From a checkpoint of a small multi-label image tagger: depths [2, 2, 4, 2], batches of 128.
Rows from expert 3 of block 5, named by matrix and row number. Rows with one number belong to one neuron. Each number is 200 + 20 x the weight over the matrix's rms, rounded and kept within 0 to 999. All counts start at 0.
# up: expert up (model.blocks.5.mlp.up, 8x256x256), inputs 0-63
# down: expert down (model.blocks.5.mlp.down, 8x256x256, transposed), outputs 0-63
up.73,206,193,182,169,161,192,184,198,194,204,219,199,200,162,180,212,203,168,168,168,190,203,210,177,194,175,192,200,187,187,171,209,206,229,227,139,200,188,194,223,229,214,226,182,214,223,190,206,203,175,190,203,190,156,218,183,181,203,205,201,185,195,161,231
up.74,172,206,216,211,213,209,187,177,209,189,217,169,198,171,220,182,212,217,203,232,203,190,200,207,207,198,189,198,209,201,195,237,247,227,194,169,202,230,174,200,216,183,216,178,185,191,200,198,196,208,168,188,200,194,195,167,217,197,184,216,181,224,201,191
up.75,205,224,212,217,213,196,207,224,228,197,217,217,212,187,224,202,171,189,193,162,196,191,191,197,187,214,224,233,224,170,225,248,254,203,229,209,206,186,207,212,189,208,171,210,212,180,180,221,211,233,180,215,192,183,234,190,227,167,174,197,182,198,204,203
up.76,206,229,171,227,180,182,199,206,197,224,222,166,196,205,210,237,187,172,199,172,234,183,183,170,191,209,193,184,210,196,168,165,235,212,189,157,223,203,239,183,240,191,184,182,225,226,223,191,179,204,159,175,208,212,215,149,219,188,212,231,173,183,196,186
up.77,212,180,196,171,207,202,196,193,176,198,191,167,181,197,179,203,192,203,230,194,189,189,200,236,202,194,179,198,217,228,182,160,214,197,197,200,190,217,246,215,229,221,216,234,205,218,202,220,197,169,183,201,177,168,203,234,178,209,203,191,194,202,170,229
up.78,228,212,194,222,172,199,203,192,236,203,195,162,193,185,219,192,203,211,206,213,179,240,191,198,181,181,227,218,198,208,183,202,216,210,231,178,223,225,202,194,208,212,213,217,199,222,176,219,211,209,153,201,216,212,205,199,198,202,219,203,212,244,252,203
up.79,216,258,188,180,216,184,161,213,171,170,204,210,224,191,201,210,189,185,228,203,200,226,206,249,165,183,211,187,188,202,202,175,210,188,174,208,208,159,258,201,185,247,213,200,230,182,222,220,195,176,226,178,179,192,182,205,207,208,177,208,191,256,182,188
up.80,200,196,214,212,195,178,215,221,186,190,197,212,229,186,227,223,202,248,185,208,213,187,225,204,164,191,208,198,201,216,197,179,182,202,203,221,192,203,222,205,185,190,197,186,203,200,200,197,187,225,176,169,168,219,206,195,215,188,203,203,211,253,182,174
up.81,196,200,185,171,179,186,233,186,238,192,186,201,210,166,170,227,201,216,233,185,165,229,174,179,196,247,218,201,206,175,212,194,211,184,221,166,213,203,178,199,191,175,202,195,167,182,198,180,187,181,193,138,144,202,193,189,217,225,186,210,214,183,205,187
up.82,212,180,191,219,217,183,188,179,183,223,180,211,182,250,161,185,209,183,196,206,187,187,186,166,180,179,193,206,183,220,203,223,182,223,214,218,204,146,190,159,195,210,205,196,236,179,197,195,210,197,232,182,190,179,219,204,226,184,203,185,158,228,206,179
up.83,192,195,201,177,235,216,154,192,213,217,196,195,189,173,195,180,181,203,216,193,198,244,180,197,213,206,238,208,222,196,199,181,210,203,198,228,189,232,180,228,191,177,221,189,222,175,221,175,203,173,199,218,208,186,252,208,152,214,204,189,214,214,191,217
up.84,218,231,209,207,198,189,210,177,187,199,209,218,214,181,196,198,232,186,199,171,171,178,236,199,195,175,193,211,201,195,186,175,182,214,191,224,196,220,188,199,208,187,202,207,211,195,197,202,192,191,239,188,167,172,227,206,202,199,206,223,230,182,178,208
up.85,226,196,172,183,193,197,206,208,207,199,227,191,208,234,194,173,207,192,216,183,184,206,223,217,220,194,176,207,189,187,184,214,186,207,197,181,218,193,157,200,219,196,207,223,206,214,162,185,182,175,197,227,196,186,221,217,181,214,191,190,191,181,207,224
up.86,213,197,201,180,206,191,222,245,225,200,224,224,171,196,201,187,198,190,221,200,200,231,241,207,173,175,203,188,187,189,182,213,207,184,243,195,197,184,218,214,200,202,206,205,192,194,203,206,203,216,171,220,213,177,196,186,244,199,216,200,207,180,208,214
up.87,210,207,191,169,219,216,167,204,194,200,204,199,220,187,213,220,173,220,141,205,226,203,204,173,243,226,226,192,200,192,179,193,220,221,172,180,227,205,200,232,205,222,232,196,181,217,156,169,214,217,225,223,165,182,193,218,204,169,212,211,191,222,165,207
up.88,217,209,226,208,211,210,202,208,220,200,181,176,213,220,203,236,177,233,225,184,179,213,186,189,169,182,198,197,201,170,231,194,213,178,195,200,194,194,213,207,198,234,197,182,211,213,220,185,205,213,241,192,202,181,193,173,237,193,164,188,192,213,233,232
up.89,230,207,244,221,200,187,172,209,183,239,219,204,214,187,186,170,238,215,167,186,205,195,142,181,195,186,186,189,194,178,176,229,230,178,261,194,227,218,175,250,199,179,175,202,210,215,201,182,228,209,195,179,195,198,187,229,169,195,208,155,219,204,172,197
up.90,185,208,220,235,202,202,216,221,206,167,200,198,224,204,222,232,226,222,233,201,206,212,175,205,171,218,202,185,195,216,207,199,189,216,190,176,192,231,179,202,197,209,225,181,206,195,182,193,218,216,189,195,175,194,190,192,195,221,169,230,195,222,154,202
up.91,158,157,181,185,218,213,216,236,212,210,209,225,210,171,188,230,202,209,202,238,209,209,172,195,185,180,220,247,176,191,218,218,219,195,234,207,215,185,229,164,206,206,153,178,194,227,201,212,229,240,236,168,187,177,246,214,200,194,238,230,238,213,189,197
up.92,199,185,195,206,200,212,219,194,201,203,196,210,203,190,198,207,200,180,207,186,179,196,190,203,196,216,170,186,215,215,200,169,213,199,189,182,185,184,226,203,221,228,193,228,200,219,187,189,224,228,218,206,208,235,215,200,210,220,200,215,189,187,198,201
up.93,181,162,179,176,211,207,227,192,191,181,218,190,135,203,166,227,220,179,175,209,233,195,186,172,191,187,225,170,190,160,241,173,210,177,181,229,190,212,214,211,187,174,194,205,202,191,194,174,168,148,210,181,199,159,235,182,231,196,180,218,214,191,192,238
up.94,184,182,180,222,220,207,237,191,214,193,178,171,188,207,217,193,167,209,202,208,166,228,200,167,237,188,226,199,189,215,211,192,192,183,203,204,219,193,221,181,191,142,178,217,168,201,202,166,243,181,204,224,176,176,195,222,218,200,187,213,160,192,234,211
up.95,204,182,188,182,220,212,205,185,222,214,183,199,205,204,191,195,197,180,231,222,183,214,175,240,195,198,228,199,215,232,188,167,180,201,230,205,187,206,186,196,183,197,175,204,231,189,189,208,194,215,201,181,211,217,158,185,192,220,217,208,202,181,192,172
up.96,204,211,255,217,192,204,187,155,200,186,232,183,207,180,203,205,218,184,202,186,199,186,222,192,195,202,192,208,188,226,177,211,195,196,187,168,216,208,194,212,192,189,172,193,217,205,181,216,198,178,206,205,175,198,200,162,202,217,231,216,196,194,217,220
up.97,184,202,202,207,214,183,198,202,190,219,191,196,212,202,200,151,217,220,200,167,219,176,213,210,203,216,201,211,178,231,201,223,217,191,171,234,253,252,178,189,153,175,201,204,183,189,218,205,190,251,197,179,217,189,193,201,183,219,207,211,193,189,196,178
down.73,195,182,201,193,207,205,196,178,232,202,208,185,185,195,186,203,186,193,223,197,202,217,199,166,193,183,192,205,222,210,173,189,233,204,213,169,214,227,200,225,228,199,167,154,127,193,212,202,221,232,202,185,191,194,200,189,219,165,180,227,200,197,189,191
down.74,217,196,213,173,186,214,208,185,179,196,206,199,178,188,189,173,180,222,188,167,196,181,196,202,218,161,218,182,176,190,192,210,217,180,222,195,230,226,201,183,173,194,181,228,241,196,217,166,200,245,176,204,146,179,180,222,197,199,200,195,183,208,240,196
down.75,225,216,212,186,217,229,193,219,176,201,171,193,170,194,211,190,221,191,198,209,206,192,181,206,199,215,215,222,192,212,192,217,178,214,223,166,209,217,173,174,232,177,182,207,216,238,207,211,195,204,239,202,195,206,176,201,171,236,186,207,199,196,211,181
down.76,191,191,173,240,156,203,196,213,169,178,167,238,211,159,216,186,223,205,211,221,200,196,188,197,206,195,230,194,252,182,180,222,215,215,188,210,235,202,185,162,239,210,206,194,168,225,248,229,211,208,233,200,181,202,236,197,192,234,194,215,203,174,165,174
down.77,176,236,204,212,201,188,207,173,216,180,215,196,180,218,217,195,186,228,194,182,206,191,189,201,203,231,198,180,174,172,191,196,211,202,177,189,205,167,188,198,207,190,207,200,185,198,205,227,208,174,200,189,213,232,190,231,215,209,207,204,198,193,196,191
down.78,194,182,194,205,257,213,205,227,195,210,142,193,207,192,196,205,194,186,166,158,216,233,205,172,212,181,217,191,187,198,253,217,188,192,209,183,206,172,222,180,218,224,186,172,222,175,215,210,226,230,177,185,183,187,215,210,215,202,188,230,228,185,195,226
down.79,234,194,233,200,193,227,179,235,158,179,180,230,185,183,211,223,222,231,186,200,198,197,184,196,189,216,186,201,212,201,232,204,187,226,205,200,223,201,179,208,222,151,243,183,147,194,200,219,189,218,207,179,190,187,207,190,190,202,216,210,194,234,198,231
down.80,202,219,196,190,216,182,205,213,195,188,194,176,198,180,219,218,234,148,189,193,213,212,205,227,195,181,207,201,197,187,282,208,175,223,190,211,214,215,204,190,174,206,180,228,174,236,230,203,187,188,203,221,198,210,218,165,191,159,255,182,220,221,183,203
down.81,215,208,190,161,209,191,207,169,172,205,217,223,189,199,216,179,217,188,161,196,227,193,249,181,194,205,215,212,208,172,208,173,211,176,200,207,209,194,227,186,224,261,202,191,174,188,190,190,189,191,217,194,184,253,217,196,222,203,197,250,235,186,183,193
down.82,208,208,195,234,223,218,185,213,194,204,196,207,238,186,201,196,205,196,196,173,246,204,197,227,171,220,242,197,197,206,241,228,213,196,197,168,182,200,204,241,167,214,185,195,188,183,163,177,251,193,190,210,193,257,205,212,189,197,182,202,203,176,170,211
down.83,198,233,169,202,177,163,205,238,181,200,189,176,191,176,200,190,179,255,241,213,248,175,215,219,189,183,170,197,208,197,184,173,173,210,194,186,159,221,206,196,242,204,207,233,190,189,210,195,241,184,181,190,216,184,199,212,211,222,201,177,199,206,220,184
down.84,173,200,225,199,177,177,199,206,193,201,215,205,200,172,219,197,209,221,194,176,203,206,203,180,203,206,188,197,224,187,229,199,196,196,193,218,205,146,192,201,188,190,182,177,185,192,203,148,206,193,196,192,177,227,207,219,197,205,187,184,180,206,226,213
down.85,207,186,191,192,216,182,202,164,243,211,190,190,195,204,213,202,184,217,197,200,196,165,213,199,217,212,208,201,181,200,221,211,182,184,191,200,186,203,202,239,232,196,200,215,203,196,206,175,187,173,215,198,205,179,172,204,195,219,205,206,205,203,207,212
down.86,220,224,178,229,219,237,185,223,213,205,207,211,182,186,207,209,192,207,212,194,199,198,221,200,218,191,233,219,207,207,182,201,189,186,179,223,210,173,155,206,217,204,209,207,195,203,243,215,206,219,200,196,204,216,193,211,200,191,193,217,204,228,169,240
down.87,211,193,223,183,156,151,204,247,236,204,172,218,190,177,167,166,191,186,167,172,182,176,250,176,205,212,218,180,174,185,225,226,171,211,204,178,236,205,235,143,229,222,236,227,181,183,208,167,203,145,185,176,208,174,165,213,206,196,216,179,205,222,178,227
down.88,253,184,176,206,200,191,190,214,182,219,199,230,198,201,215,221,202,175,228,188,189,199,200,156,239,179,206,192,199,189,187,219,215,197,227,212,220,227,166,195,195,222,187,197,202,196,207,202,153,215,183,205,221,200,227,212,203,237,189,233,199,219,235,217
down.89,180,189,242,188,185,208,198,156,180,168,190,220,230,206,191,217,173,142,204,190,213,204,212,198,207,204,214,184,165,229,243,206,209,196,205,226,208,165,253,183,196,213,211,229,210,179,186,182,227,176,229,204,229,204,201,229,191,151,172,183,171,211,227,195
down.90,195,217,219,204,198,203,203,213,159,170,254,192,197,190,240,214,222,175,222,211,205,199,175,180,205,190,191,216,192,171,204,208,174,165,194,205,184,186,209,171,218,208,232,210,202,174,247,159,176,226,200,213,177,196,193,174,197,209,164,191,183,157,182,191
down.91,240,237,193,203,189,166,201,196,193,192,201,203,194,188,211,195,165,250,220,195,200,195,196,200,200,190,156,192,205,215,186,222,218,197,198,167,201,219,213,183,177,191,176,201,156,209,172,171,194,216,191,183,176,225,227,197,208,240,200,212,226,247,222,154
down.92,211,227,184,212,205,205,197,181,195,213,205,242,210,192,218,204,210,221,213,204,178,183,182,180,190,179,203,210,196,187,196,212,174,204,180,195,213,203,188,210,208,197,211,169,211,215,223,170,193,199,207,206,189,214,207,185,201,202,193,211,202,202,199,203
down.93,214,172,193,235,190,195,198,219,198,195,173,180,204,206,254,187,233,245,211,229,179,206,180,234,184,174,179,253,196,192,161,198,217,207,221,206,197,214,249,193,192,250,226,154,199,207,186,163,190,205,219,198,186,250,267,190,201,218,207,141,185,230,204,186
down.94,153,221,213,217,226,171,212,212,201,172,194,199,226,204,190,214,223,178,202,174,230,198,175,216,198,178,178,185,194,218,227,218,203,206,190,198,177,192,192,232,180,207,222,245,189,217,185,189,201,197,229,202,185,170,221,182,204,210,200,211,170,198,170,195
down.95,217,204,197,179,181,192,199,174,205,185,202,213,218,179,191,187,235,192,160,204,194,182,227,186,197,228,227,199,202,215,212,199,187,195,223,220,184,194,194,200,173,175,217,241,197,200,246,210,193,173,183,214,236,171,207,194,212,202,189,152,211,188,226,192
down.96,230,230,212,226,194,194,184,224,157,159,175,233,205,237,186,185,184,228,190,234,204,212,147,181,130,194,232,214,203,200,163,178,210,205,206,187,200,193,178,215,217,204,205,204,237,167,175,220,199,205,193,182,224,235,186,227,196,195,205,187,217,200,173,205
down.97,183,215,195,213,259,198,198,195,200,210,234,184,239,159,189,212,195,157,224,196,204,182,184,163,220,184,213,193,198,174,208,189,182,176,208,155,157,232,196,209,204,194,190,226,191,159,230,171,222,176,193,204,207,182,191,207,196,190,223,194,221,205,204,183