Weights of a small multi-label image tagger: norm layernorm.
Rows from block 5 of a small multi-label image tagger, named by matrix and row number. Rows with one number within an expert belong to one neuron, the router's apart. Each number is 500 + 50 x the weight over its row's rms, rounded and kept within 0 to 999. All counts start at 0. Numbers have three digits each.
After each expert's rows are labels from the 100 images, of 14976, where the router gives the expert most weight on average: "patch colour" is the nearest of a few named colours to the mean colour under the peak. Only what is clearly more common there than usual is listed. The data: Sentinel-2 satellite tiles (TerraMesh).
# router: router (model.blocks.5.mlp.router.weight, 8x256, trained with AdamW), inputs 0-63
# up: expert up (model.blocks.5.mlp.up, 8x256x256), inputs 0-63
# down: expert down (model.blocks.5.mlp.down, 8x256x256, transposed), outputs 0-63

# expert 6
router.6:497483467487490448569514469476539544513484485431560582461450489450486524591474554525532525539581585544556499487554502552528452480501507569489549611508550641470484574544511492540524475536428447
up.13:552511457496391454550434499454513535439395584480490473474510531495487606479545429533513507508437593577571478510494524582371515519545381507553431526475465569525567468521480502434495505479555482
down.13:454487421497434466512525447450571396458556546472515615513536564508542373504562567472552484570541465511555393451471497528500485499502510460531366454447516479443457501416513559491467507517497504
up.14:521397602485523540496494471485502469522466496481517526593477553560454544588579497450495457468502462572571529570485445499464488465526458474572402504508473486488529512348431473495546521568521551
down.14:525479449493467501509455471493499419383522475293485605503500549427441403506477486509539485507489561505454496517532398585605503460529462509448581467415517481453552560529505521480490558482460408
up.15:427483499498445474455561544511473593572441433444482528523535495467501538492473421401437579530408580467541489520486491531429466444457460618471444431502492523550555540476479490551481594552406518
down.15:483461537485566592511461438498529529494492423539569517467469407527485439559556569531518382517583493496549573504481455458485610566550377422575426449555496505411492501496519482437462404464498513
up.16:521493447554508486483559407468434383438450540552499599495513556479429427481521484538474522551487489538535437585422529502456506527504547523484563576451504453515577513517527558566558552465455411
down.16:521585522457433443510469472504554513481471538379529386567520547454569542520482463500556458491471476492510520501555472527394515585483510353530495431522492482525464498466527470682517423518459510
up.17:490517583553511465464536489635460455606514460545511522493506398579515577487485586553551446462485517526593532490474392509523498618472524536564507458494416453589506606542532422586469520572547489
down.17:588555585465525596491491566492463451635443466300544493533463468502436434477534460541424415436459536483485447540571519457529512518611479425507343397534452540472573423498502464494458515482485534
up.18:480503470632376518432481483516459456485455486517379513511475497513463553491459538509593498471540442540526448448475496599499577492557507454558472508474506498422494485508500594395521452457555572
down.18:529574429482537591511453531405521523462509521592435462495593501531498495548504474496575477498512492492488501553494456471453394529513440390428424671526559496483579507457473508475566468510451541
up.19:428482431554518574505460469576471516505593470505462499500500555525445521426335490522429456494405448544581475527419488566430482489433475484540459564456595513486485487503446463543420489489422556
down.19:459522462518494443541473581558503470431378513555428570516502430352510576504582544502577504551524542469532508467585491457465522470504501528492523453529508514406600489475515515473550536537460398
patch colour: grey

# expert 0
router.0:420577439514403569481479489580507490507579537521410481407480412434446476544441493471519502522481562560418533491502503412460575466574488557478485549483499532528437455574480499438526548462456423
up.13:436502518492559475486467554540538426540507453397442409595561454358505416577465494561502521446496515407502475546486526538505431447487411406521492380480440434395442455529513544468518466501472488
down.13:461489554524499538506471467545485566512578543600595494499538472521467577458594444496485467513559466449494452500517545385582506552562486520546625546478462497423386583450507457473385516517500526
up.14:492473517531458435394554483577551543521502487488533554554540599534596524448511493614525538504454461544544577520502474503545503432522556560457572511490534449563592512600464439567538499476516534
down.14:477458524432401568519425444453489548519446563453483522509474481397505432450469515457537503576523588500504403509510557549578520468556488447632547487571422481523481473594518478480509503389512571
up.15:553614573471539463471506447497526439482489538566566532461573548483538485438488495474586469505492563449533438604517514566534445501489497568490471517541494493475480411457488505474455444452498476
down.15:518536551473532508485468558398454461529504481499473529503514444451535409522490521516503476484533500435414542417491580415463474568584439541434497492478570481463505511500477540438532574552450492
up.16:563506487573533501436469465559440479537454510504546435579540553590472468563524607414481431440463573455545450421518531503485534442485575528569488492520550572452482457594498526531516547442531514
down.16:469553504478509547548516543488418547473418518471467370492481460548579503448552451451497430595462541529517464586517491537412476465499462416387406379466493511522590598495515451450519530445507460
up.17:518424517412531470528475515403451474506502521470458450565509471494489467396512517533460539472499441501576475478455433564490573505546450472440540453548365544594577481640439530493497410496491508
down.17:538491490574424504470443487455458515479516435579552527508464465537474551522415475536483542447493428534511595475469569448491484515480467489564590495479599543424458483417515474568513524606534417
up.18:399433478499457574561529547523474398548579507505487564400483547399584525558552543526501494488586442497448487458456395474568535571533543520581440514508415456477511492390480514474496547460504516
down.18:469462509512459489544516517524467473506481509612535528497420384531574570579517521456541478508402536483521464476587526638429550473483629494480520474510563489525524490433446443561570436532504508
up.19:528502530492493424490443422464515464470527525481504546446498532574477521519462579556446573525435473412368463505633526408346452457528481502488566420476441527435418482485489498524435364547543529
down.19:509554463517533435478510514506512639418428570527537523524530565401491480473551462461443427507569498503623562544548450538484568494498447521528517555553417434479515378500497524533477461494560468
patch colour: brown

# expert 3
router.3:491508435452549576484542401458439476399591454505493488423489507501566433522549424531529483449448512475546523465483489550513412457533543500519473464435572525585535459467523501548550517443604530
up.13:568504494592509561610495547486508493540520492517485478465537491444432504504419501555515511473515504485479499452458512506481579517528477561535531532496468546497526485484565467518547443560423448
down.13:486425516465447411508656496518516583511607445507497517500479548513542569506538541508385535539510531496454496510526688474521522390471452598481550456512571466510519515485503511530439512466510461
up.14:538445515513495546482548400507492496455558472421542605461407465618561509560462464517440466525481571480518549557513544538478451512468469443542463434522480542490606571531501481402513457512577533
down.14:525476432491447524462520484650506524448483475596585578466578348444351563530486498468488476495530456469475485416481587557425522524529520511454547512516515446470456378497549440529455502519515504
up.15:553515513544573460450506500479588470453528484434558466490502554444537547547498545466419455497422530456448470455568466458617537595449446520439485556523488509616517531442502585476448579458445441
down.15:498562631559503487518477466487565534461533463540423504483512442608460497439556496454475543569509431510510464536477481447505448509467472472531519321507498491556425478457443491489535474476403415
up.16:536479555536503528508501478462486436503462490539488504596435369541480431485494589476552472533504445530555497410469466511516403486529512482510604519477503560417499626542529460513488502416521460
down.16:481447496499535569515479486519458523418503503516470490463535556577489499512449467487426494558506469512520439457562448478542596542458591400553535498484494526508515461554477529473455537539537562
up.17:470457612532557449559516512461483530453517488529548521609497573529534465469568444538470457535512423533542540516535498597425516494490566463545483534490555481449582491499516470559506539491507570
down.17:531508434549441539505528459430571540430450552560518615555437499570540593504452516557540466473556493388550497555561552439466545557524560388572533485537519464515519475548496430520464447580496497
up.18:507424498446536401502539425499405493520458485517582530457516505502470535449514512499524472387547432532457491600475527548548464550474511524515551423453463533504443509537543535511511457446541509
down.18:570455514457482398505568471518545523584455497492393499553586482582464506498518477508394465531492607514508448559578536440409452486483467372541445465522557477560470563462510542508523417468486453
up.19:495507617544451477515518594458535498526485483528514480621493462519531544455511439534498488535417488571550546457538532518533503549391452535521581531436418476617521660529417494522593517479455459
down.19:615461354472497522521582515449454492389493453465446517528468492546498539487566560499555523526514430480496545584536490435638501567472515444548588507540563432475600459480504457451557480546490497
patch colour: pink

# expert 4
router.4:553515391484496585468450479422489527441494438480516537538411478538502417541518586490492450546426552389534495502442496517413492471449395508529513431497558487470484481505541513470491479471483519
up.13:463548527439479560505411528387486444471448595564513521473430446463527427441482453480435537484473476529580516525477484507623428535528521536488487475506498492556495433476525567479494476599516467
down.13:531423522537484494487525490579607523481414546406505501395525482487451525458515482482562500516465541511537575455504548555386420528485616435442536441481552472515594426561514443530506537487509427
up.14:480477511556509555478487554349574418573443538492447538555445501461470507444469530524492535443485496494476407512588581560429512584523481536600519497462458589530535528514533505423547485541564474
down.14:462502589417405517513557517516467530430468463482440551445514449612407454557536464529468504498543529469621517444516528474515387518445495449507510506416395508488521532438514419551534507618507456
up.15:400500545456476504419425409502536507550505491454556427493455509523568481481532496534496581511582429554468469554532489501520535522545506505520478447476478518572449540504455508529519499536497601
down.15:522380453459451584497481525539528540525455531555444568465509495377570511472461604563436404574487530539399508592402588587466571574453523526462545497550458497466505434443476539557581476506463482
up.16:514491530468610540569417517517516456560505490473522487538464462476427523442475575447529601491463578464486409454450448544488547518534439372586502458465494572537507558525559450493460492574458495
down.16:523556550580568529485517443502507522510480471394478487485466467522523427562519535506500345528677511507510515517553411569450528482499528513539414492539481523440597475507462474477432413455554480
up.17:524478481525482483519515521571501475510478511467417452512462481526517455529556449539421501554562552594434490505568496437437480534557555484474602557573474497455510418573565557470489458523519499
down.17:410467465415426594492492504437488546502365465519576564472558458438465530552460381449547524484441434455476467540507465439544543502455483575504529497434559472461429612621510507484503571583484506
up.18:433451456425581508543476474382482500491525476438527555458513450454436454499553530567418483495482490526457558535423507511468515558496483453441510499488528498544564506480544418633471424497507523
down.18:501505469545499509484500515567447534425547420520589530532511378436408521566527525518522473465507493489497448506481583557523532601482452524523487402488565515532387519566534501488520483515414444
up.19:584477423480429511414469479467499460537469557550488503477542501469516434519539588505409501496552516563542490468473417461530504546563453456547613564462476482478527355470548457522546509471490447
down.19:399524502559546466483477490529512448574480492581511431576552497465477533493558527482582575572457454546483440506519506509560520493543434509414550583446472486524458557562490529439496507491470499
patch colour: orange; pink

# expert 2
router.2:555580550535486489439473408454625508571424483397506504567494557572509479484478532493457507518506431543517486560453483546562431454393556511572561466536498483537555559518458495577454466545538527
up.13:462466519419511485494555607442472530452475474616478589489546525485538534581450498542466511644521445531471507515497450517523489473475540536475440501573519469494521502467431475433512489559544557
down.13:409424584504472465519425483494493438590441480550501474539495457422500513499636536499494539520401495520552468481530486514548568511511468618403441419495520506520453529582469646554505520485429490
up.14:474480439482409415528493518492566472478499508481468564495504512580524468453582483524526464481477471433524611475487448570426451459458565484402553527472505467550544548466414543540505472519434426
down.14:448511489563554520515468399449472439554469499527463513555514490427496457578488459524493559494490468527475454531494532417497543476500576530558436500514557474418528521508450569463507564498476516
up.15:476553523448513500442579453468422563566539477498418408552520445456495616489568500522510371495423509543540372516511528492494501494539500591426536506553490421459587510518545530424532521404516592
down.15:589512494491523624504457555418508536557519471550457532509511420558551462515454584541632442534440492474466577587540503547460477435532478508488433465540486517499441513481488519578400431521383503
up.16:511477534570544542404548562553474407471413531500372581382549439448498448550476534510609525521519551517529442512422505484567506545548493485523484603462463496584550551527475422540569551511427448
down.16:411464459542448454502463539498475496407498490449450480557550576487520543485571473464484455457552468511520566559513553380464464404541490533378588415332518507483482441490519473558498541370542453
up.17:482558514505450562477441448539551537515555464509480458544539485423404491452557480460485538506515550529575439575511463537491453513463516534580600559651498578478596496514496551508436458482524455
down.17:520469460492501470455437454447484562585426500514550569436407527460533537556614474509563401519528519434522591451534492558504499485554620605517517472428418505467415416536507493513499429403489496
up.18:529468456488591525500544591410617512465421567548470559471427495473557439437544552512479543527518464578518504436522484503552456491548453490539564528458518496451461526463455530447541449454548577
down.18:510529506539469524486526590569529415565466426497510577478498409554474473489471480485505510484505515503441434561565442455615533518593540622466502612564455507578465545431490446609561541370492552
up.19:426457405554444475447428527455473580464521550498383527570488443522458487517561478512557492467503480530451494443467531436517572521510426593484549465478473511534510491528465510544399528507506453
down.19:514499435427411542484497451451635500557433543475495504452458506503523465505590454542547602478571497473488439402486517527557526484484414507467451339445515515488581484572502461608493523496513561
patch colour: white; pink

# expert 1
router.1:377473571511447504527498536584478484502494547553523481503518607552498650557487527453508581446549535555461426503529544460551588544510544431363497561502546436522453440484511529475467513516405506
up.13:537495487565512485482522359475496431484586456570439524513441497464488466523471566471596575580464494461562468494587571435438492459523411461444492536547463491547584472460600471431502541476528468
down.13:465483454514462538500584540537505459573465565518557504485484524516482459499487464522509478423394478504482562512454454555465509584523491505603366530445499517496419537498561519562473525432561552
up.14:505379526505556566526496542484462553427536510433534500527340519484525486453545559518555472513512458493582493438508526497561599523597417411473502456514373503409515457483534466465477541488561479
down.14:481540497550563481477492554547526620400512513595490468403478387457547519521508427505595525495460510494524496540310477522361505435494546495535488507547495473543564484506501512489545550431523499
up.15:566435464496498445503503494499451517352527461469527555489516535388534480500500530528616520633479518528418511500545538526446514578490458478477507520560437551437465485507463412423491546469550353
down.15:493522482481608569506555577458583496509457530446562512434535392517525452402484566489468436428491483511474539525568634486579471455544542482487509436360472484395523497455506455533549497462576478
up.16:518398403549489404513510483550565459478523505452439479528352482521413433545493513533433422476545571493502464542555529452552488496510475507523424577563465476530550510440531546564484557548440456
down.16:529532455488399601482500515560442440417471510530419582334436534548488512471492478464523521467480445515472444495611484464482460413512557554410518492498476507472409514578507487470428559386525451
up.17:572461490501466559548502448542515449557498468518503442523467521517508564461494536569506541453519467536442415465586508521414440440645570440497575444442517450542397497489500501508622507555580503
down.17:584427436610503457527553501515449585474483449529521516533414512554513443456498445450615625536505542487514536500555499545513539442526476533459379527552508512548495407498551504603517537520485493
up.18:476482500526479523413499511538486509516510486521510467438475391504527496507589454562471484433520607350540554400475445485466490535492514549538523416515448493560586492457520483545446529512471438
down.18:508478485443530563498461491486461432496498444401550524549548518544550569557576474495385579539486596458517536469454578516490548612524518583509514555552477502490379528467490571458500449444559406
up.19:515479465502522336548459432460487595453502487509501488414464471470466412509594480501473465595464488506578514489489536512530523554527502490502600458456507534466584465503530545511417429487518429
down.19:330498515512457461506489515481537446425518531488496627575469468497641511543588470447500535453464485494476563520502483526572575544489600445429569420471539478472483457500496446522488663469546522
patch colour: black